{"image_size": 48, "conditioning": "class", "objective": "v", "num_classes": 2, "cond_dropout": 0.1, "activation": "swiglu", "fused_qkv": true, "layers": 12, "optimizer": "adamw", "eps": 1e-06, "steps": 29600, "epochs": 85.8, "decay_fraction": 0.3, "final_lr_fraction": 0, "weight_decay": 0.03}
Rows from block 2 of a small class-conditioned image diffusion model, named by matrix and row number. Rows with one number belong to one neuron. Each number is 128 + 24 x the weight over its row's rms, rounded and kept within 0 to 255. All counts start at 0. Numbers have three digits each. After the name is the row's rms in percent of the matrix's.
After each neuron's rows are labels from the 100 images, of 14848 (inputs lightly noised), where the neuron reaches its largest size: "strongest on" is what is common among them. Only what is clearly more common there than usual is listed. The data: telescope images of galaxies (Galaxy Zoo DECaLS). In brackets: how many of the 100, against the usual share in percent.
# gate: MLP gate (model.blocks.2.mlp.gate.weight, 336x128), inputs 64-127
# fc1: MLP up (model.blocks.2.mlp.fc1.weight, 336x128), inputs 64-127
# fc2: MLP down (model.blocks.2.mlp.fc2.weight, 128x336, transposed), outputs 64-127

gate.95 116:112118167136140156143136082109092102116090143140127114115174165145129091131125148117123125183099149140134133120096130159110141175138177144129137102128105142169138143114129103125132120164105105
fc1.95 087:115114156132121078109148119098099155125101142158107114110124152111098123116127125115159130130110103079159134135129103109091111101147124149123129113129088130117140111123089137109125132141156140
fc2.95 127:126096108121142121143141156132169139119173135113127105084125091119129177117133152118125126046099153126109121131108129163104144101121107116109128144129168107100135120109136091136129133136095113
strongest on: bulge size: small (25 vs 7.2)

gate.273 095:124086080114114132108123142111159090124094141130117123159171130115110128121116104132127077159127105127117139126102131109127149117100109135111072167106124159141124115120121128103116096163109124
fc1.273 078:112160177119132111107130153139127095169159135132109193129121141161133123160172146130153162166147153101117132136090152147126117103148118139143136097116149146108170144111105145130159134125178162
fc2.273 073:138158068122124137132135144146123133121098124122153154102182147146141137106168118125121128177116130148139129152123140110135109086147121122120113185144138197118122130107109155134112132131172128
strongest on: roundness: cigar-shaped (35 vs 8.1)

gate.332 070:150155119127138113144155115161140127116140061113129147130168118117108122130148176133126158144136140154119109089101129132106160149201105096105143126133136154107148147131125118147088126111122130
fc1.332 100:124081108120138119112129131116129150126088209120153118122118139110157138156129098108119124117140105129127105193155143130178101140136180142116110121125121113163130125143120122109123100091149130
fc2.332 067:124163094135126137127136150124129124136110035116138139121113135118113120124149125133102122137131126138116129075124117142110078138140147129148119116128149161134116116144113122122118114000118130
strongest on: roundness: round (41 vs 20.3)

gate.48 159:108128158135061155132104113109139123140105095101129118141154164133157058130124096116148113132119121127130121140089103142103139129125142115134149160143128104129185141131135130111137123161078134
fc1.48 085:174105127140136124107141149133134145139162127134123087098125101148130146128124160124114120087128134118142109133157127150136123122109093124127133106113122160104105152155112137103147140121161136
fc2.48 121:099148152130183152095152126160114140108115137098114131120159151115123076140132160123148123158127144129127112130175094113163134113129161132140171125149137119113058136128123136130138123122181120
strongest on: shape: featured or disk (64 vs 30.5); edge-on disk: no (57 vs 24.7); bulge size: small (31 vs 7.2)

gate.12 132:126155148098135136139143151083100102135128150100113148124200109124133143127120138135138135151150119104125115118121109106122175071140126135131143181122096175127157120138147119129126157154129133
fc1.12 129:124130129103158117178160132138097150154107136072069146110144135094141168131118094200105115119183116111103159127102130131130127135151147146116111120107115141147143142157128125142104106133166126
fc2.12 128:124125119142150136171153119142159142139137135191190180103122121130164096125126097179151137129199120142143183129100133130120121143082132134124142116152142118105139110147113131121143124129156138
strongest on: bulge size: small (25 vs 7.2)

gate.146 118:115154115140132098116104143083169121125119148130131134137119168129138087123106109115134129152135091142120095145095126122137145114130099080159140104110083144208154111149132144124088118133104099
fc1.146 083:131090117115107136121116136092115128128082125113147119123134117090131119116108122135124122142147134124132162143114132112080146097107131118129124164146145129120111142116084198136118083127097123
fc2.146 119:176151141123141150122098128079088117120149130124125135141124091115131176155114110113134130113117093120126072146093149106148151138117132070166125135148177112075156133146126141131159148117106107
strongest on: spiral arms: yes (39 vs 18.8)

gate.211 086:108157182111142137117107120147122099148121157120112131143120111146142081158167118110120113115084126130132106112116139117121192106107172113145108197125119090152099122132134103108130126175113141
fc1.211 096:122139136120157130142145132143152135111144124130135122133154111124121130094098144140150141189143147166145145121123152138141108118138155123150137172126110130119128150140140175140134115130115139
fc2.211 092:132122146140121137125146127137117136121110151159119112115137136123140144130169127129138105135125127098133131129139120133136149125130068114141115133134128121136151123147131105123134141121129125
strongest on: edge-on disk: yes (30 vs 5.2); roundness: cigar-shaped (27 vs 8.1)

gate.126 071:156137125125109105128105154172108118125126123116153123086087111143129133148224115128110132139135143134128105140151139110095179114128131116140130155135165158142133115106134128125125126140115120
fc1.126 086:116126121151143156158145077168171154120096110131126133088112148170132125134137167109138141172123120115125164121105125174127108145126169161143136106136111117142099137126117158147143105118142124
fc2.126 082:134131160141124157144099073103145120131096121131110094117114127140138142158102146150118129157147106147114097109139129127133148143110161089128096116123084112108187125151151075136119128133114134
strongest on: edge-on disk: no (52 vs 24.7); bulge size: small (26 vs 7.2)

gate.263 103:112100081159108122106134162108154134152112129105141150130138106116111112175114089117105112123120118143130162116146160180124142112129131189141098147124143147094149163122118108132133114148098163
fc1.263 089:140134114135133099119138155131139122121144125128121150127156084101136112126115115137107119109157112150115100120128127143093115103107149138131122118154122155071131117128126156155109143130119142
fc2.263 122:133099138119123148127131119107094132133137142159116132122160165127112149084108129113134138134125108127152142142160112193127144148142143183165143157124115100134135107112130130119143121122107165
strongest on: shape: featured or disk (63 vs 30.5); edge-on disk: no (58 vs 24.7); spiral arms: yes (48 vs 18.8)

gate.303 102:104117103143147143119127160200136103132082046129124170132075137138123126123123124157100126150126153116110142111128141129137136148118140117151108094134157176100120141112116105101145132171089114
fc1.303 089:131102153171116121133163087087109117125153158134135113119115090156104108123172142169113134097116155076108135129146137133119152102153102093134109167139108097134108112097139109112115157121110115
fc2.303 099:120129113123124124149141152071135142140100172141121110150125127145161149117110120150111132136122122157111130193167117125115085135126118125108135116129143091094110141137134166131118118113122115
strongest on: edge-on disk: yes (41 vs 5.2); roundness: cigar-shaped (27 vs 8.1)

gate.171 068:113142174161128160117125074129122091127095107114113178154106139104142094159185126126123158139078119137110128119098099162152115135124117110114142094135161126133128121125109125117145111141118110
fc1.171 060:106153099121154118120148128118130129098127134095114171129147141118130138083159121120150132178125128072122099140150097127139132127132118175140137129099137176140122119112122143148091082124139095
fc2.171 077:113123138110124135113153102105091119115083118132127122148068124112103076139070123175090130166130101136123180136151143128118151159128162152126157112139173113213121127152126100094147142124112109
strongest on: roundness: cigar-shaped (32 vs 8.1)

gate.133 071:098114149102128148103128097094165114100104102134122172173176160085144097116099118125105092167126123121104119143070103114074142110101173145106137143126112097163132112121110177116123111133102111
fc1.133 067:127157163136108145110106129174116141159132137133080116149142118127160123113183115133158102178119129117101138131146118124171132132136128109102129132105139141139124108135127123130142112121119115
fc2.133 069:130124170161126142130135076192134127162134139132140113076182142132113103090181151129118151147112136140108131102127155121152067132128118085117139128118126120163124136141117054124137122139159130
strongest on: edge-on disk: yes (27 vs 5.2)

gate.28 148:103086128126098152147122138088134117120116135113117132157177167140121089130104138125107137177135113139132134126079099144091166124136156096131149118140134153135188121119124123125129113145103144
fc1.28 157:081130139122125098122138083140150106123118124125124123100147137126121143083126115101123159149134113109097131115113077134137128118159185148127136124132185139106134097147136125089167127131140142
fc2.28 153:159133125141141163110137139148102107121120120130110111078110140121106091179127129096142163118155119141162124121121168114135137138088126127130128127134061126153117164147096123161081133129145136
strongest on: shape: featured or disk (60 vs 30.5); edge-on disk: no (55 vs 24.7); bulge size: small (31 vs 7.2)

gate.68 096:091142133103136103146154117152119091130123127105137179109136152130138119121114142095074107162107174163094131124117168152096159157087123167130141120155191123140104145156161089143100129124097121
fc1.68 064:132121090142112126134091151118080139082143130112126164097084105132126147079085140140122169139170112102127121124087080104114084090135137110096163113088122122121127135077094177115114121116146105
fc2.68 093:135130132101103116115099133180157137096139130118135176113171142140111154131112140124134148092121100144114129128097137129110210116109139142133110130145115120110111147077130066148121132114131124
strongest on: edge-on disk: no (50 vs 24.7); spiral arms: yes (42 vs 18.8)

gate.67 163:132122098131099120152124101115095142165098112124092173142186122137122094149123151129076146092117166145169132098109109131124142107142146121117177131109134134141136165145099130160113176146105112
fc1.67 146:062103147144139135129117142132126121105151137126111115127108143130106173141129145105124132165119134080113158125090155139140109152119122103149073109138155145143107092118137113098144094133154145
fc2.67 136:160119107130159116105138115137103109101101141121099112128162123139130099139124102134088122088151089145162135158134085145137147107138128123152166101108130125142124180111096133169099170127169155
strongest on: shape: featured or disk (62 vs 30.5); edge-on disk: no (54 vs 24.7); spiral arms: yes (45 vs 18.8)

gate.58 079:106102088126128147108117159162138120107104128134118166130109123148098130120106125104077112103141117137124147095122127119092142135137115099169097157133156124064122125122115095118105137141106134
fc1.58 068:112168143138152141107116083094135146178161157130128153138143110092125111153168110149200145158117138106105157149126129142150133114136133165099134105135079105149135129126138124120155097131119125
fc2.58 056:121139121138124139127110160089154152158136154129148161118128126163151151064204121132124141138118120150121123141133129125148069132133134112122113224113154114107141131122111189145128128131172133
strongest on: roundness: cigar-shaped (28 vs 8.1)

gate.105 075:128138162152108115132149101091146096085129136145133119141135106098148155070079116115102140151138161146101119126103135129131108097129147130126136120118141127120129119089106135124128120130131122
fc1.105 085:119143152102090069150126150075141121131109147118136189113097118148153118113176156130111137176124130121161094157110139121149093149143114089110156140125140137132126161106091167143155142136142118
fc2.105 066:141125145131133118113119094128185123133122168131129160084170135126137148116217140116132126134116134129126140142131124133104046131111111109127113097131107102106127148129152205141144133121108124
strongest on: bulge size: small (26 vs 7.2)

gate.330 149:120139133113128141120116074162103126145182132136096120101056153088150135141108112109150111120112102104119126135123110102142146158118150113110160151138073151138132099121140101117141119169129088
fc1.330 088:141112117145127112143146168147120147128139164127133103109129118154131126121120129135110128143164103162152112115163140138153117111142139101104146069126136114121137137119156133109125129107116143
fc2.330 114:119105143121134127139129050112123126108178118130124131142073121095094149121142134124157133143130124125136128134129121144118137140107125141151175103142086173139108115150150152135129106130132154
strongest on: edge-on disk: no (51 vs 24.7); spiral arms: yes (44 vs 18.8)

gate.101 074:124148156139140105135133100132120144131098104130133147127108117153150123141130123118166111111119081081143125114114165118131162121115128134129127193128159099133102117140174191143124150179106148
fc1.101 076:119124142111120103130091102122144114149143112133138129091169095085133109110124148121108151125138161150118118114118095138090180113137098161130148187133084101149121129103065120136099140128125087
fc2.101 069:122172095128162119122125124164135115101094070123116123110096130119120137148143152140149153119144180104134124106134121133075083140113186136117127108123096172140104126137133121135121075189129129
strongest on: spiral arms: yes (40 vs 18.8)

gate.310 072:111132121147134144123150143164133131146095133142143159137104166158087130137111143124097097124123129122106150112154144132132158161129134117145109139139140152115091145118140065105143139152151129
fc1.310 077:146117129155189157115106131110151162130176116157129096128178123152147129117156114154153144155125116120101150133126135136161142123153107124103104114135080112162114158101106130089140145126136092
fc2.310 075:081110124083130173117110106114149123151119129156124105104161159149134116118137135144119114130116123129131134130130109163114084129111119143110126132121149142107089128112109204140159134113170130
strongest on: roundness: cigar-shaped (28 vs 8.1)

gate.158 057:103100137123136109127114158126128114135140093121149176139199116059144121131163146132115129153129161110138142134109143146135190147122120134133154129145104102130146118128119131134139116255127122
fc1.158 168:116121099136134092117129091136142114127137140140129120103107120138128101112151108159150135141118188086121118148117113156163124126158104112097145192149113171197155104138104136133131088132111118
fc2.158 136:132139085129143113116134100142107127130109137120122126130158119121121162147096115178160139173122180143124129121135125141149154118112127143127127135121133165152141152138141143114137128128123130
strongest on: roundness: cigar-shaped (33 vs 8.1); edge-on disk: yes (28 vs 5.2)

gate.2 076:122105125125138142127119116103128110148056106154091158119163111085139114120082151110110155157121157156130124095062106131115170154128119119168152175142166170119133152099122121153137121128119119
fc1.2 076:140095124094111092117120133143124146143093129097164121175190117094129112148083126114086131129087133119112108096115127124084172152104107152105125158149147133124108097143108114103120103128142116
fc2.2 079:146109131129131140107100128115142127156198112133150144138083130152132142098043139128135118101096160121118109080094137141104189103130156152141142073117095102100129120123150090113127121116130106
strongest on: spiral arms: yes (43 vs 18.8)